Weights of a small image classifier: arch vit.
Rows from block 2, named by matrix and row number. Each number is 500 + 50 x the weight over its row's rms, rounded and kept within 0 to 999. All counts start at 0. Numbers have three digits each. After the name is the row's rms in percent of the matrix's.
# gate: MLP gate (model.blocks.2.mlp.gate.weight, 1280x320), inputs 107-213
gate.741 100:396497587602534477440498498446522558422453556563504572458566464462507468465544465395542430423511450513493462477507428516540572463535471464481593535526545556469547471570441480460520430487499508529471502474542470473558441481545458489521506521326509476486493515494503420473566494560451540505560457524506445492459486454451551
gate.742 074:488488525502542496430518472506493452449493562517492518481538503515493528520555512479462432477433517452382465559466506606554380542459444437589510479433471484555538504519595547411482557587507479457533482628409479502516457548464393527508471472527452428497528462484551493471471501593500466519457553520492518498605497571514570
gate.743 109:463479539530495482513461517489468532463577539568532568538470517589420438495540473463551427513519542557543532464548491447623430503591430553516528606510538473470476481516540491351581552478426397530482502591495493394595418531560451506523522495526475562558481519437539456470511434499586543449371439553547487509474488519469553
gate.744 099:490469564521479521548452516591526510503516444545506533384473533528463502450528538433577477471471490510494498575530595486579518499496506457511524522431504499472519468536461503512566537428477487466432497592512519480641511472478487575531482496432568441594531524443580438422550463515466502488545505547503479463382527518468535
gate.745 111:470554527459535453505496526425464464503479530581534502493528411508487450440558547475486373503402429488487542542487482454524482492440528569507480503510616494555542526527529532452645535529448438467496426477478478500635501490514476575571529534431582472531465511427536473480543458589503543427602477429543422439409389522481480
gate.746 108:555493443411522530541514485473462462528552424493387500546486552499481625448512391551491584582529501486539503510574451442387482480440388597403483477603467468377435459490518481555516609566521432461472399431480469532501546525547483492446535473455581393490488500502437508531470463519459373452492494546480556529521551490543427
gate.747 111:534525505541503505559472517484539383486501529523512417584445592570551544522472505534460509496581468528666435479539451470516539532455501585429444562535435566450434483493497583521417454565500535532552522483453473550475518500537496440521504555456584464508475574510524527445487575629473472456541538495475521532527472614522477
gate.748 097:480479538521547515445541500521377565506518416574486486494540502470479543451501514527508575501502502531581395505475488508434502478519415467459510429496488429477507405510502420454415616637506531488544591443486448479464555449529581438505461497530584444594465532505426534424524547498516505552507550503480491479454542467507390
gate.749 108:405548505550481512485452544479476525510519458530506515399430583553343450515537468473529520454443504561478565459454620435516444522410520453512569479491592452454523501435512485400540508484554474454413513454533539506510470415539440527505451521514553402473471524480527478547574543625556581542508452559526498421432473522466507
gate.750 092:471492533609544474480562452433594484454392482526511471511458532509517522482465560466520449502498481436513482501482557586512555455547521562576458422574541470523565543542501442478482452519490451478543483522575473601548473502542490405495559514425456444521479563479591434569494482609463564462453457419439523507445598499410468
gate.751 076:459488477553464411494570465517581452525461421342440526443509546528443481551470525493567509553577516536448514544475504481480479508514473543482457486581491529488657478513558525542560388474540516503503560557468522512468540450484615457498506547533501462575442453515507480472459441558492501433499459536489454502511396538462495
gate.752 101:561485454462464508492521473489519460496536504524439436507489458501569525507520485541545532527505434520588568420557583490468496507426484578358465461478515496501471521584460554469475511546565489532466520479444472537528488601560491476557446525546538467632513442460510600399404491580467452428535491478431487543456493545552466
gate.753 105:459497534591420490531463604574435475479463444532501559461479480564435445454506511386574484423526485462453499501512621547572377529423501468505547534550525517472571467448431473394525547539588430459446505469505539413562442531481494672484542496437522535486481498459460401455511475543499457485547445434431423473436535549494465
gate.754 090:528420575513450425534501459566522539482530510547517636424471460536455495485520487433462429593560506512549572503598488582514522486477507491511482573506505528437449382480503534477501503521446421504554423551539534525588524457537499527514456460521408506518550522528503469479569515458603539480427465513563484564572498480376621
gate.755 112:465493543554435493597439581483484477501530477466493515492520424594496476433520485471569568536460515500560507531415539568599408462493505453476434502483510416474494591404479512515582501492578457502477469464434527424538456508535474553531492443582527466521517513440486412526519511498509490474547424522507481568477506540488469
gate.756 103:499469450460520458465400535533519484560500442546461432466483498497385549552486447577472528542444473607568527470490505485490397464464521475484406512516454503496456421471561461552512546511539443513506529577504533508442510509505466547449511492505515444543577497493490473457557517572416489499478546570562506440477475624563463
gate.757 105:508455554390484565516454530436458464503466485588507498537598446424493556511434456523486540513511639567448411530516462469506511463497477496510478392584459443509502415422500467565466487588451505574492459423550490512477523551372559560417497454519485569556541588533494540531619467494489430483523605444529488453488469550500443
gate.758 094:575452606519496487465507571562463526449431495502535625438476537422433429522441454470405401534514549498512507507481553468575504490499480563538505482531481481511560502441528482493516430547448413484497426543398521456557490561466538580483502569532465560520475490373526465541475428512505474588509391477527511494489545595519564
gate.759 108:534495545455499503491546502512594447511486537500537485533571570553484557501478477516523400430559399451470445484522531421390487519539567598465479423477461469481566445597443488471515479496453519544488541454474536486452531415609488473547473527489497434492500470502596534457515542514490468550548567439606535451515565545486489
gate.760 108:423478555461489552499413495520504482468482540603556546480539428507475420467497461422479437508485505490529568552397479464560380503494531469601486525445519575532542500475478494467571501527477443495512546529537467374587505474567497539519487523455509457523417472486582356565523565473464502554500439475512526486395535531444513
gate.761 109:562478586484482495549527498489555468443496522488344468537562556512503589544430404555470566463522537538520472456576462551431573521445516542496493448538467451480493476516521461511410489521471519492558545514495416559411504495505509337493540576520547616465544497526406518459519515408443478485537642421387532510552528441563410
gate.762 080:504490451478492443519556574479493585442521557525499537415536481447433566497439445404504535563483492494462528519511489523478452437434516466430452445410460436563515452430534500565473547491569485548507558579477567585576578514530604478460529536529460407521538455413470477459514524541515544459562517466494527511484567497415438
gate.763 090:461525530546526558452485546473438513488543441488517494476473476524427458484552450478459561438481447421498549476462569516448527561512429449509504550471515434465459521476609547552593518490507472553511402503488494374615374515527499483527431545562464490591520489484521555448467511618537529413502529536525384480454542540486422
gate.764 095:516580471508426514499528648532513569526440393548497496517522420467536482525440413545536585438510461462445404578406496445502508483519546527550437448515408514514541434419459462519449487530419502482543623550464471488471522478498504484440484452510566485461589571589527403458518487586460536520478499457534471373450560461556451
gate.765 128:379543441589428565495380530469506467523545397539532572397451529549512487526511469440421463478426505535498512518501559497556455527478506466554451511478483493483510551440434521523566542462512404572516481485477494445504477545512440592561553530502514464550458508464587446495461479553434543461426415465631463445511471616549509
gate.766 084:525564582561457523429482561518518470505550463518448535393507541454406493442502505451567457541481503534490532415449463492627519541449536494537544526568519510447457584461565504491435547454466466453514485476455508414570469478587494520550464527552497458548513541420540436512473496425544470473509481545635498545579517444605555
gate.767 121:508495539515482559533434551494524520492609463556526532418382441439376417466456510450607491473486432544399497505435508467585427585535507483514469568517516463419477539532440501507593600479559475545490477537514489483575504539539468543556483553534506476614532466492565347454494502585461582463537440447551476479479479505433513
gate.768 080:490454579596490568582444489514505531539516473603450557464505498559463575565480451485465533499537521509480479547518453516420419573570571478456507453469486578474497497553483492422560505552453511556584573575514517475460595561561498489514475422495490522574525498558570452523406378530492552573457580469492479476404474449468537
gate.769 100:443478576558468476531463568522459515535404487516500551497507499540507407379485572425490453486457530514454566457425552458568521401512531513473528523518472542482556522517523491402538523532493495528417547553405525463525476518556499588576488552539459442495513536458582436515540532611498546493564441449515441538439509457481603
gate.770 104:419461511548448477421528476455479459483575471582527564489426456400454513482513504416508446549476501558515541479477562477568388448509511564543525455543504482467521460471486483512539565460511444554475446540474513467582491488584486532503529458461524455562523502459518380409529508558495551509473447577540487452476494537448603
gate.771 118:431500585582530494509447559464562557423470559529426578467471514531460421422530522438511445439527428553459536467441507497541415519524533551535563473441515463499444502475518517455582494416480422461502475496452547444558553509553509598528521467441537441529495523414491399477469519492512575516526455496547519431517557496469569
gate.772 098:487485546502482598505465486454466562419534498571512561524508458570428418446473362471549554457487476461532520563383492593593472483554499450473435513464510530542448495486553510442523466501500430547525402486478535503553488410534471549503532472473513446511454484368521470536577472516478527454494441537686467385468580580491516
gate.773 090:507562466517415476489529465501465534592489508575551534447426439417504445530565514498484476476471469526497536456532470530478497462541491489507505426500572567494529467597484447476539541500525468603405530470479537501500568516542570536468495529474446447502460464486505520603410553556518484408476411528496440507499481453533614
gate.774 106:423438537506495529502470563526492468522455471537449553513441415536454407537495511403473423458459530501534466489466600520589488493478513494545496483497490520486436509502526464432522497516508360449546434463515539478609525461526517579457430547468595419511448563405564407421535487591523594506520451557535386404495518554482552
gate.775 095:423535496496531544489557578434426482567513463527460600494492396505451447390514493380448515454487510546541533510477436460608465468612444501452499529548543467470493489498487521553508604412545401441479552498427550519555428452526520556441525458487498522601476460500481437468462418468515559527478450567577504506433493498486481
gate.776 092:501545491467518509504484474468498466576504560542484442469601519495512511515542453539485576531442459541523496444461475546441473494580430517484414467446427500514535459537538482515520523513409591480395556544436546545552504458479527494473518519515434438461558502554561546553484528501444421424503465461441628461534484464518443
gate.777 086:500417489537471375517526518481487526535522497475542507498481517494503538523598413496503523513453577470542592531576500469485457539443509564481488474577452552471406521444442453571430399440519526474542556501468536582441451474471486472470528501456592490528514593457501508563511482534472440553466452612471501555514510453465494
gate.778 088:481529577452515458544582529469387474469530473522483420396502433498424625495521482518506543404508453511481456535454507506440546516550483521499505374598531459480462433488447458574505509420503502436464477442541449562481520456553508467450447568451544468483510579596511524563526373495455558508507601504527493495460465464509494
gate.779 098:427514576510438564546497540417550501571492551502437485529547470521460442387438576431498506532518471472591420536589465460459516434448399527535519410510492559407461446520504569545449560547454560413528487400411444602626517494551545525420511572354519563455535478394475517545496480443560473568500504543526478475429521440466438
gate.780 102:479554490459431502451493503517536453499475475518537429432597486611472517508443548585498511569470437507504473506475468488495484448415531444542452468395413547566520443497402489567570522544504545570491571515489525505492609522507483507519586440480531594493532499549493528519481568506451433545534483472474501461452554586577513
gate.781 111:416537573530481504482415525524472534471515451444534558466416418585415493460560491433517531485449517523425509498457537511544479535458545399503527552522556461468569499507515497455478502445595391493455485486552481508543424470499455554479499526445549451468497482508588411475529421530587577467488461503500507500476430567490530
gate.782 110:520487441545491550524478511409442542482533487532505585404489445494428363387554423480498525488433500473517526500379548580542486554541555474570455533518493575513548489417457474444542495502547476552497492474483580532595439574523436518463589537472530485556488551407501380478558483573570485512453505439566438397447486538409475
gate.783 105:418490518478500625459437499517480578485603429512548670490399460445396460440512437469597503462484502579484492493473549451570497547507541373527513516477556522521615502466526411489554534489530442428447451528556491454586499374503476554510458447568530418581495536456520410512483431451527497498524472479572531485461528484424599
gate.784 105:466428536596546578531476539532527511481550539503513588408480572517446427514462499488586439518547512546437550500372545539602562505425531443509560487540555495505503447497456507444509506403531443477525461566464471421558544522554464542552544461477499502480535463500483428520517459423559525521411418442488399593545532513515592
gate.785 105:527515509571507442615434599551567537498371556508518489513549502499552442440515439445515445520494546439511477530536585485512441597449436526573584610553489481473544496510557516375538476432548448499513462438459495402557472434523463585470507534487534473451470559444511458525516490460470464532478473486460416420500506569553501
gate.786 076:462489510455577465426463559371485436530462473513476529468505518503495461392468522478529414529547463440549476460554499560395559378459515541563521459558456414465514452495462529464536541545418423523511488481553435462515462519526484474549503482523520448580469524553553431572463436450544488444493480322490484496532493491514547
gate.787 102:376415500559422457448427541579520509489484490532492585427500513503472487509481456463478423516464472501465551471560507505564480488602493500571514499454504497419492566445460534520489530478532477555528513480511535465583507483401474592549431507612463500520509433449506462566483505531493473388489492469534430467462511489473503
gate.788 102:453475541558511532515377517467529578479496449515548504546433487508526392396534489372510400453506532502507551500472598477533619587505512512460561464458505515412544513444427433465490538502448461379511467515530487445572417577474474484497437565423537485543513528541609437488576520558592452524474401579490393508562566484577494
gate.789 089:551515423508480517535429578622550483494506548506501522538585449540467584509473478468523509528488558557487472534477519547561423528454542417530523596549507591534458560439543503464522540544437513508444463450567412520463535571494598544439531453536435540442494498477546497527505498450457392472491527521468392490495484530521527
gate.790 083:547455478472502508523484486516387436519569448436519486416445482511530560469478503482450596536500437522546486500516630383533513559526481473482474557474597494550449435420506421496478504519513469571501498555482502521535547566459490517511466430576495567470547608568589419506457561505457509437527568573486507412461506549470479
gate.791 104:514428563521578491443526556520442468513554475516488446521483496523521525463539566524527486454502452508584476584484611488531551508405502489463434512493487447435518488492513508589537491419643457346490460563546585503533414505518482462584506518472529492525507495445543414541460516641520535484504471462545522567472468547569504
gate.792 108:402496508600528445495496543498446550489528503521456582449416497487540501439534495483556431448511505569514563491409533531629516492470513522592521468515542473393516483471508510410531500425537380455518454458499489509564435530518448535530540570480540487554460488472543386478496555549518545545469448472470512504524476552482560
gate.793 106:486579361529522501466486410519564493525556474380462486459522574460443542481575473538433453508488404555512527440616461494580454536497437409491494488493487398497479448547467548486475575500585524568449576484420460475497472456471516487566550533595460499423536480601419504480403478438625506479494522455464535559487463518544494
gate.794 111:434504558574452553471434463500495559546547507586543627427527471485410459455529417464473507472450519502462439527466564488627470468458537513576550602453508490450496451461520468445595491498482377496492492480417567433590464495552494572483482516475573490547539519482557421498543555498540557497528395442566453478424482523512523
gate.795 108:441446540562453479463453549532423594475501516544477571478483415460520443419477455366550406451474543478443510434428525567557537553542438511480526548476539570544460514477464502467605510457552400498492476479471475466577409485481468561479489586481476536475458493464467379513526370535565552486484368588516435511467477488459558
gate.796 091:455521468402500506409452440541455524482553476439499492507473516441542456383487494550519543599479456534443511457572592471472504503409515429507479504478608432464415495507543532486577483394590519546419553457473514452454510465479460468476623543514520498568573570473423451480484617502487503517377484551535505564511530597569547
gate.797 098:510488420470461588518494552468518470526580452588420548475534463485554488459530478522474540554503554590433487453441472433420501451548463519467448446472412482577436452466587512541448482567501516562569535443504496537519568583405614430516634518512502564563583469595501481562572508455531546570478516534488510426419471529525426
gate.798 101:564464559376453520490458616504490560470427555421457523567549479464484543446477467526561480477442506577521422549454401524478487393500531497605576447494423531580507405523511474572534462600448583478445530539530484491498515437474534483408473496484451502461519515549473548534561397458477428503456537490424534435501499542496497
gate.799 107:481427609592450438484442562488548520531558474542474623388497506530544476375538504483559498510519444520471477465448613500530548555482560435579448525572501529492498458411395487446622474445438474487476506475493518365557458517443387540459494539374518501531513542431577344518476542502503609435487474565520398448472519579472519
gate.800 108:420488540549555445429442581448440584460424490510503527504459469521476478435536432413488495585383487609488505489592571500566404572532446489504475557523522495434516464524493529484595537494599455532402520472484513388558465529517588543522555527573486477529461461506520442496547446544573524496435445508454474499497454547531547