A small image classifier, trained from scratch: cautious_adamw at rate 0.00092, held-out accuracy 62%.
Rows from block 2, named by matrix and row number. Each number is 500 + 40 x the weight over its row's rms, rounded and kept within 0 to 999. All counts start at 0. Numbers have three digits each. After the name is the row's rms in percent of the matrix's.
# gate: MLP gate (model.blocks.2.mlp.gate.weight, 1280x320), inputs 0-106
gate.317 097:504515462538516485499528399495453504557527450473534469527620448471458470497529555491496427464495492603457483565560506481515486464512541583557472479522454510499542593498511509492558464545470498457528491456435526481432468516504500510469486557485493525514473533487512531533489475491493476500460561507546453488497484474469437
gate.318 109:532506505481514520471517434482434551481515515461566460487524485462500554507493563490500452445424476569500496533466538508457480501494484606537508532594483496520517475472590538476570505589483575459501490528383530479492461464528472545482504504492455499514461517414505529481462493532528422517533576499533473550573490473450487
gate.319 113:503478490541501523454489442477490499527454490550529476492552490483466463475479483507510499502446501577525480486546551504492506458519530525553506467543472536504534521552529526484498495594492515472565492562512432444501493547464546502440432424525445511535526528412526571524482482475510466525491525523532476499551502433473538
gate.320 100:527501492516475499504492484502513468545502524549510465512465547548437503500536524461473463523469538595551496436548545560448462476503460513468456427584484501538539461481496497488540514488564500508504548435411464390474458485481491514458542485474511492523427590511567525494408527494548512458527472508524570508522440511500463
gate.321 103:515508520519517596498508407471482527569523504491506439483518515458489521571467495592509512575471565527472560490519585459516515522502547516455531534522431444463564515518547577460496458588470601443499512509435488513437514495481519523465457482478487499515523451465419549520554468484502477501524529495532470477524525482442543
gate.322 094:541469464503573540537534512482448562565468490481488550462487505458513531527507494536515467543449502496458500509574586500529548469580514522496538457552509521485487589474506465488530517590520512468482518537392533427474532491487506566508513453490512505494525475456474576469503481429485507467510544502477512502466502450502447
gate.323 099:518495518536466564504534411461534530528484426507506422564547483464526488471466542491522458514391557575500463458502494437490452502492508522536529547526518413451531522518542559423575493603575554423549527455463584517505474483475502474504477489524495526583517481464514525493543486509507458550472520514575491478487475457401492
gate.324 097:444497549503471536432494510497448551557457430476541503494518481478468477515551528518495388459472478536513506525474526490500518487492508512441529552525476453412514484462585445524566492598510523419539533527488529480515456484513489504524492456498443502508481438427506537484491556485455431438502533558594506478576527477447522
gate.325 100:467471558547499531523498535448456497478538508558545488373531454457465463472476460495454464438465495568535431474514454487523445424507525487548494511552515441537514465519512516417469540536540504460450470411479454466495507447445548528528490485492547466543460580508544526564439476515460501471536508483500465500541427576477464
gate.326 115:440553489525517541450473448511405508500512522523516522447566525450457507503454586544475466505395492563526512437496556474479472570506496502540513505520426475504489469479514490473534469605532529472560500534402519456479508498494583517521435524462456472478538457436537549543501459502500418468457489540495483480485475481463492
gate.327 113:496570474501529506489514413476398549547460458504529516492588499492479456548447568490530493507518527502541493484552526505494498492515510514545456480569459492453525519481474531450539529515550557475516502471442483455462500478536554538582480483444429467513529511418546528477498490467469467472500541486547559439512517425401481
gate.328 103:444491566542557509536558530457531518465476529504564466506522523483526511482471460475472532418504489451456516465499480527474465426447550545493569488477595450468546464465483444436438493510532446502542491465558438430436493497512502595521541511467554465434489554502431425491421475461445426525540442538533520514503460536548435
gate.329 109:477514481519467516478458419512488528611447528490527477482522430400422448561486522511551465560476503573514505498466516495515507470532548514593521460572484463426465506514557519526549485498481468511502547543440496473484470568537511495540444494564462470459511438419484489526454494525487461501468597509595469457538456501398519
gate.330 116:472502481546521472494497499473424570483472542544521491490520495508464513545448489472490484523408520519496498459520526456434512488498483575538494517579498493451521486507503557466573498592495514492522473528446492447479498528430541522513468494472462501520517491447548539545522443546450470505443558515534541508488501437484497
gate.331 097:440616511500495553498509441482467502504455480566525454449550545459529428489502510523472465497470504566437497518473526499522508477489496561568553500539476484478496477552499564473555507569519525444484480517523445454448515562538502502461486492541504578509446514448532562538485536445526456478488534535461463507469464510401547
gate.332 088:484555485497487507464501371532468516526475524496508461513517528466523513473528511494555519539427549501477550496484594446519501466483474547583531474453495465506577517547459488550506488522434472454507442539544450500470504507522546520493452530496469513559586540498479479536495525479461401497513585459478508483480526469432566
gate.333 093:439513581496492481475546462488460474561554514494528480513563495546438498490449591521487473525538486529535518560466493490568493576467519491521508447545494481466445529499586526516507512605521501384513453535511491448500504494490508468525494488580482572593516538463533479515532506476486532480470503446423466465542570463402557
gate.334 100:454443583523497487544510586470461544467513508436479429535528522490554528422464512511462442495518574497478429500464449510486585428492475457473541524552560452504454493541529536537493520465568529489460528503505414521530507545495453468571550565471466458469536461532478503502453413459454505529479436471472512504568470552485502
gate.335 103:500526485449507475474426437524480525503484537595521524464564470520486435566406514490562527484537542521462504481448509505453505509519515499570519431523447509456479495513506523446516461515494528464610519498521488483508470452554539532546469454577497494472479503463534534499471525432506489456489489476542483455491479450458485
gate.336 083:506477579497494518536579475504547532508528516500476534490349531487524476588492454470530510477502544450487537570442484522551544511543464479497504544518488487528482523487513463493442547523461491482484484490505502427542547561493459546485542512473500449466513504529478500484556468548540541440572435533518569392515506557568486
gate.337 096:492535495544467547446545455453514566511505504475538521400460496486520479481530470541498448496509476549513568502517553513505454470494583520554504464455436525444592459439518515506485437471512521546592458451471475556507485467586438519458484534536524472514462560475470441529491555488489484451500476584525463440480480496460438
gate.338 093:525509461479479570426468447464417527496473479479522528489526571479463454521386547508437519570405474551511495489530510509480528514574535531543518508540474580454479568546528492534505467554535514495506473539500506470544518515507563455504431451515585521494478464464482480502461529484546517498500532496485488488483503470493579
gate.339 083:490571410506563550491477532470413516525537575474526511468489501475422574572459510462404481503517471504508481525499517463523431495527489532414476497518446538550532431510473477462453439474519531501558453496483435462592515459449472516497474544453573537504532509463478447418481484490484506487517476486459500416507533506463475
gate.340 099:503512530486533569510549442488485539488501494493520509516520499448517440481506521568501426512470462515517487481549473446561511448498598567489450463554444439405495522617545470519500472570533454478539506489430464500465524490526517558476411464473405449513500521488514409531473495472517455499466533473555456430479513430496466
gate.341 105:441590576485491546456507418498434501506463484484514520501539491482480612522478489530461396518559459525527561566496576469521508474554523536504506497556463452432528468476468509463518492608539493495513520499501477463475544493504545494521464440467569511546504487449519531513512486509423462511480534498572484437490446443403520
gate.342 111:485588500451521548554550447464518569538540516509570508466477488464509472492436563538529518497509504567472473549491580488506553490550552557514522510537454469471480512555550444459567504550477511386524516536492433459519521528539509595495438524488431536522551492486495526535449473462462535485512538542475486430471493476457471
gate.343 094:472514484471536517461520500551440514526447484573568545481545518451511382489510484508486550536509562537458528472529548452447468524503568551479494477520594490459501481493556517512499482515516589466582527558507494434451551484493528496469425470494480559568560544397466519547432487462480529473485496485501467527450524475477509
gate.344 084:563396449514442541500470526513486475440471560484440492500497456422543525533521457567581488522580518583526474545461497487511581494465491474489485531484491485472524527513567483525447448552485509530489543472458581493423490483529465523500573449501494441573494557481493471508512521564483503471418514440533533532503505500451518
gate.345 102:502445426516544421528508585403529501477550523475473545524544494488531525455427520479465486528478553444505468467519426512515504502538497484484504499448588405540467519505514560466534520522523528471456491484570516441427488542461549506519562451526498484478483464576481493457495417460524544542537448488499501489561517543512477
gate.346 101:531519433486426532487461514473480514467473546473565480544412468512479501476499459485538484454454546550454519502454445561489436487505517449448409430480529549554480612501466519535489507455562466562500561458490504515535510521543472468478543487485540465503445478597557530507480566488512554504596504418476529485465524488537512
gate.347 098:431513513500486530506475514533470541483476511541483452555594534469449441503446511527457463429486478489446538470538518535510447425507469533517535489541468507483525481482514493501512508572493499429529459540449461472455483444522584567428475421463470502556484487433523549483454508464492436513475496528513517508451507477462463
gate.348 121:524461460508480488474472560483530440412513546453481589565450534507501538489521442490517571482470506452458484484547422503483527516485479505449503494434542492513487496438463502540451494427453484555437542438503473512536532515483490465538552521487523495421493426573465452450548440506515552505568466444511559553501499553603517
gate.349 095:463503465393456444516468447517488511493408525553470464485487530477493464515473528531523451527461545456500502520493534457502518439445501513510511503470460544425486497543535451510507465453486481435479563548553481509487540527450535529463491451448474509502470544446500504516534523574510465433460493575511384500425492468490533
gate.350 109:473517549496443530530519463558448550494435482449492479462541482486453490501483598545499518468459544570501402495473565484498512498488504520485523458555457462513537552509535545476602460575571586505569525511428552482497537542515500525537483528469527531517519461522506464547496493452536462490503558551511493466490553437462451
gate.351 092:499543552501514473458581426482456535567468509517473542541605478493448467511490576510539502462513535529500466471548512476506490533511515545569503464529492486437515569551519506537463499562487532485565462570526549428475537500474524508458409429442507512484565536419554468542503511519527449524420510521530499466489506442407539
gate.352 093:511634504517461549450445466529430552461477486463480498488494451433500480474497478515538449458438471583500531488491573448481516527512514546447486491475511508485498523500468536442477494535450529522498581517437431477494521444531505482426477556559488522506520564475504593536526481462485509560428527536508517521498481502459508
gate.353 096:486512511489534457480539479537492595521404483497509477471538412442538453502499473549504486463396475528525524507474506485459509424497527515452534513532470480449502574502445498500460432545446498472519396587418425471427505518480578546564466483509440466512520470413465461566498531483496512455439488537575459482406509494486460
gate.354 099:453543472500562572490450411451485546557501449496487514499551536390475456517498528518528528541487551541490456539490526496490507522567493549518455463513477506488511511529492532508519533563447529444482512476450522512473511521509530466543462486472484565527554508421533601438432486465473483533491525517498421525529503506411516
gate.355 103:460503476499495482471514435488459538543453447529532439457577507479569439541479509489438520552478537551514562473439537459496523499492489513506523483506473455483480565477500535459514473624573536443554527573418508481522538487545524531536561528495480466599556532438542503509512516459507479505454488434524484536524461478418473
gate.356 109:427557508477527506433496439536494501512482491518556462478589547463409379485470553494502512571539567511481459499494444523455479542595545523523526458554488506467484532455507501458485498536502553372478490517494504497447478450458482482487451481546477543538514481474565591474507474497542528469516554507515500525498452462430495
gate.357 101:525542468506429466467417488547468498495552443426487502518516542479456539484489460516511482522504413466451508508476529432564524524527552569489573543492489468490502454511559498540464509491496511526488497480480579456540504574522500499521468496545516481467496446557470518442497420493533426626499483551548503483520593524590487
gate.358 087:486475518451534524477486439492388516453463583518482534527482555479451525507508561520514415497452506501557600424538531465460491477516514484531506492540519592458525486540523475464477523534493494512542510560497519523467472508569497432499492490465461493544543508459437443529503457524479537489529560474456521474503486503492513
gate.359 093:504545462529532425499492473510464535477564461485513461469470508468469481503441517475500470502560489572505487534487503510447515503479522485524569502570495445486460492487445535515539584580551487479581462480485551485513478485580584480511482508466555486593490470507574582519492522483479493493406561558512505497517540534434486
gate.360 098:529486498492544556547513433495431529512489528465553437487527450445497477530471561512471506488513495569520475506511527528521550528515493499541463464446456484461510559537489486502540479616540476440489480502418527520520565479555496547524465537526451515507503496437482486503481496465471478508464540471527508522481509445489423
gate.361 110:541529477545502522525531425541489541516497487587483488463549463472476471584444536509528504516497506533550519508531515473504455497568474569529451462558476499450526515491496470516541520569506501459581484507410496461486502456515497556484480532511474554543510505405515486574509457446531488488519557542546464515509494451449525
gate.362 107:457500536500488500471451418551462561458439475525514487517493560456482504542424535537525499551452530547519469482473518559478484449498543487551481488524470498498505514495535569448465467552544527450543451507449463463496509514544537486452567507541476463528505491507536523468459505511453586500538552557573544487513558488457475
gate.363 108:397488510556553540519514454479470557546501447465465459442546450481507531529469554550446480455461505583526467455508517439505481487518469563523502519520435464470555526476529512448508448566558525476513430531427550504574536496517463495562472474477472486511435465452546545518449502534472489517528540547553515514468458488449452
gate.364 090:472513435486470492500496507581485430519461556550529524494480508492518440582449538503559453505473523488477483492459461523480476543516522464549449402456503473544508549484465459440544385472522467511478533485526476532456555550406430479509487500594544518450499469538549502508437496496437510481486529438507480532448512495446462
gate.365 097:552483511521487549466583500513490488533514466487569448487493417470470449529579503480527496499446487544484591476465578525497481454509572533518515488467459517555581432508541430448521527507532471489573525466470494422495520501528552466452547511491529522516482544528402480527544599496528418457546472505528524485447519525434459
gate.366 111:494511531579496530460472422515467538559446472536508504482535430466480441483488613517519516519474517529511456506443565463520466460506541523517486467527466519481581567464484530546561563550533519426469464524411492497492493530481476559467446454521498567516523467459484553517463536497478475507464517521485498416509480495445494
gate.367 095:487486461466520484520497464493431510467468532508594471489577485420509520495481483504491462509540541610510498436525490488501473478480458456563561464527475510471495539505563530467486512523545509411510454472489441517499489413377449510453463508489534474522496491456498581552484500491431484520467598502536514538500430474424478
gate.368 099:454462477486452462510464535567542489563505561483487478517524525518594499580477526481582525569508551489464431473413510563429525544459524484516526422463540534487442646504501536461479436478432461450464532528554480510515533542446452520497498476512512531528512487516564460434511482532536564462534459471426446569443530487493449
gate.369 108:543514521599493542487465502479577555463510494421462558459481487485557548470548471583537541513415483472477562510523560474480495457546542508495522479516467487474574473478552446474451466453463498484525434478531486463494508508457507562429527526578508558410502496466421521559583477533534447565475487547524470462464523461535539
gate.370 085:484486536452500459424447499528488528480495554446546465492429504485479538417515565478517508478431488519508493626499470437524535436476456453571576496500542546521486559501469529527559432492491496533460536461435568539500530474453522550492505484439498501476516510497493496580511510518406497563580511462502469510400460518520473
gate.371 094:513548490485528563438485415523496490543443455494431478494590466418547489545507518472429456543432510583514573476506517391489463475450445515527557461498488522461476515547485499522559504520512564512492507552479550504498536493508539533484442480480494595451479525464484477522516467493495476501489517510495430477399505452452467
gate.372 084:537489494523473494511502495441488467495509549500430556534500489511493560571513455557539580522468530483530503482516510469428532536545531501466519566522511456474428458474461502523520534526483578498553532477499581515457501494539477501527509510547497441599545466463477514510505478455546628530511527464459579507438484577556414
gate.373 109:499504512475518452470507474463417545541451515545495428546536459435490518542501500461518490526449526509483519486497461463494528493484468508528477492558532450440494514489533589462532497578527569434506434500491453438454518480463527522523437491460493481589436482424493563433484517510482502536479587458528506531518446450465513
gate.374 100:520543523473470538508545438507403554489546483558509534482559499419469509465523496503454554425459489479556477494501468452479468445577465511527547511537463441510510419499478540476505474543512465454515461508433472482461551476484542459461498474478529472466458487490536539502512504533453517537503478456457517487445475467453513
gate.375 101:532536508517518532511547441527473481553496509513513454460535465471442502491455521538488502512495543520486564535517454560490490493533505542506510512549543495458524531516571545489504472610496544428527474469390484425481504492476527460547451471506509480509536449477566519505505465479567462502455554474557478490455447513424500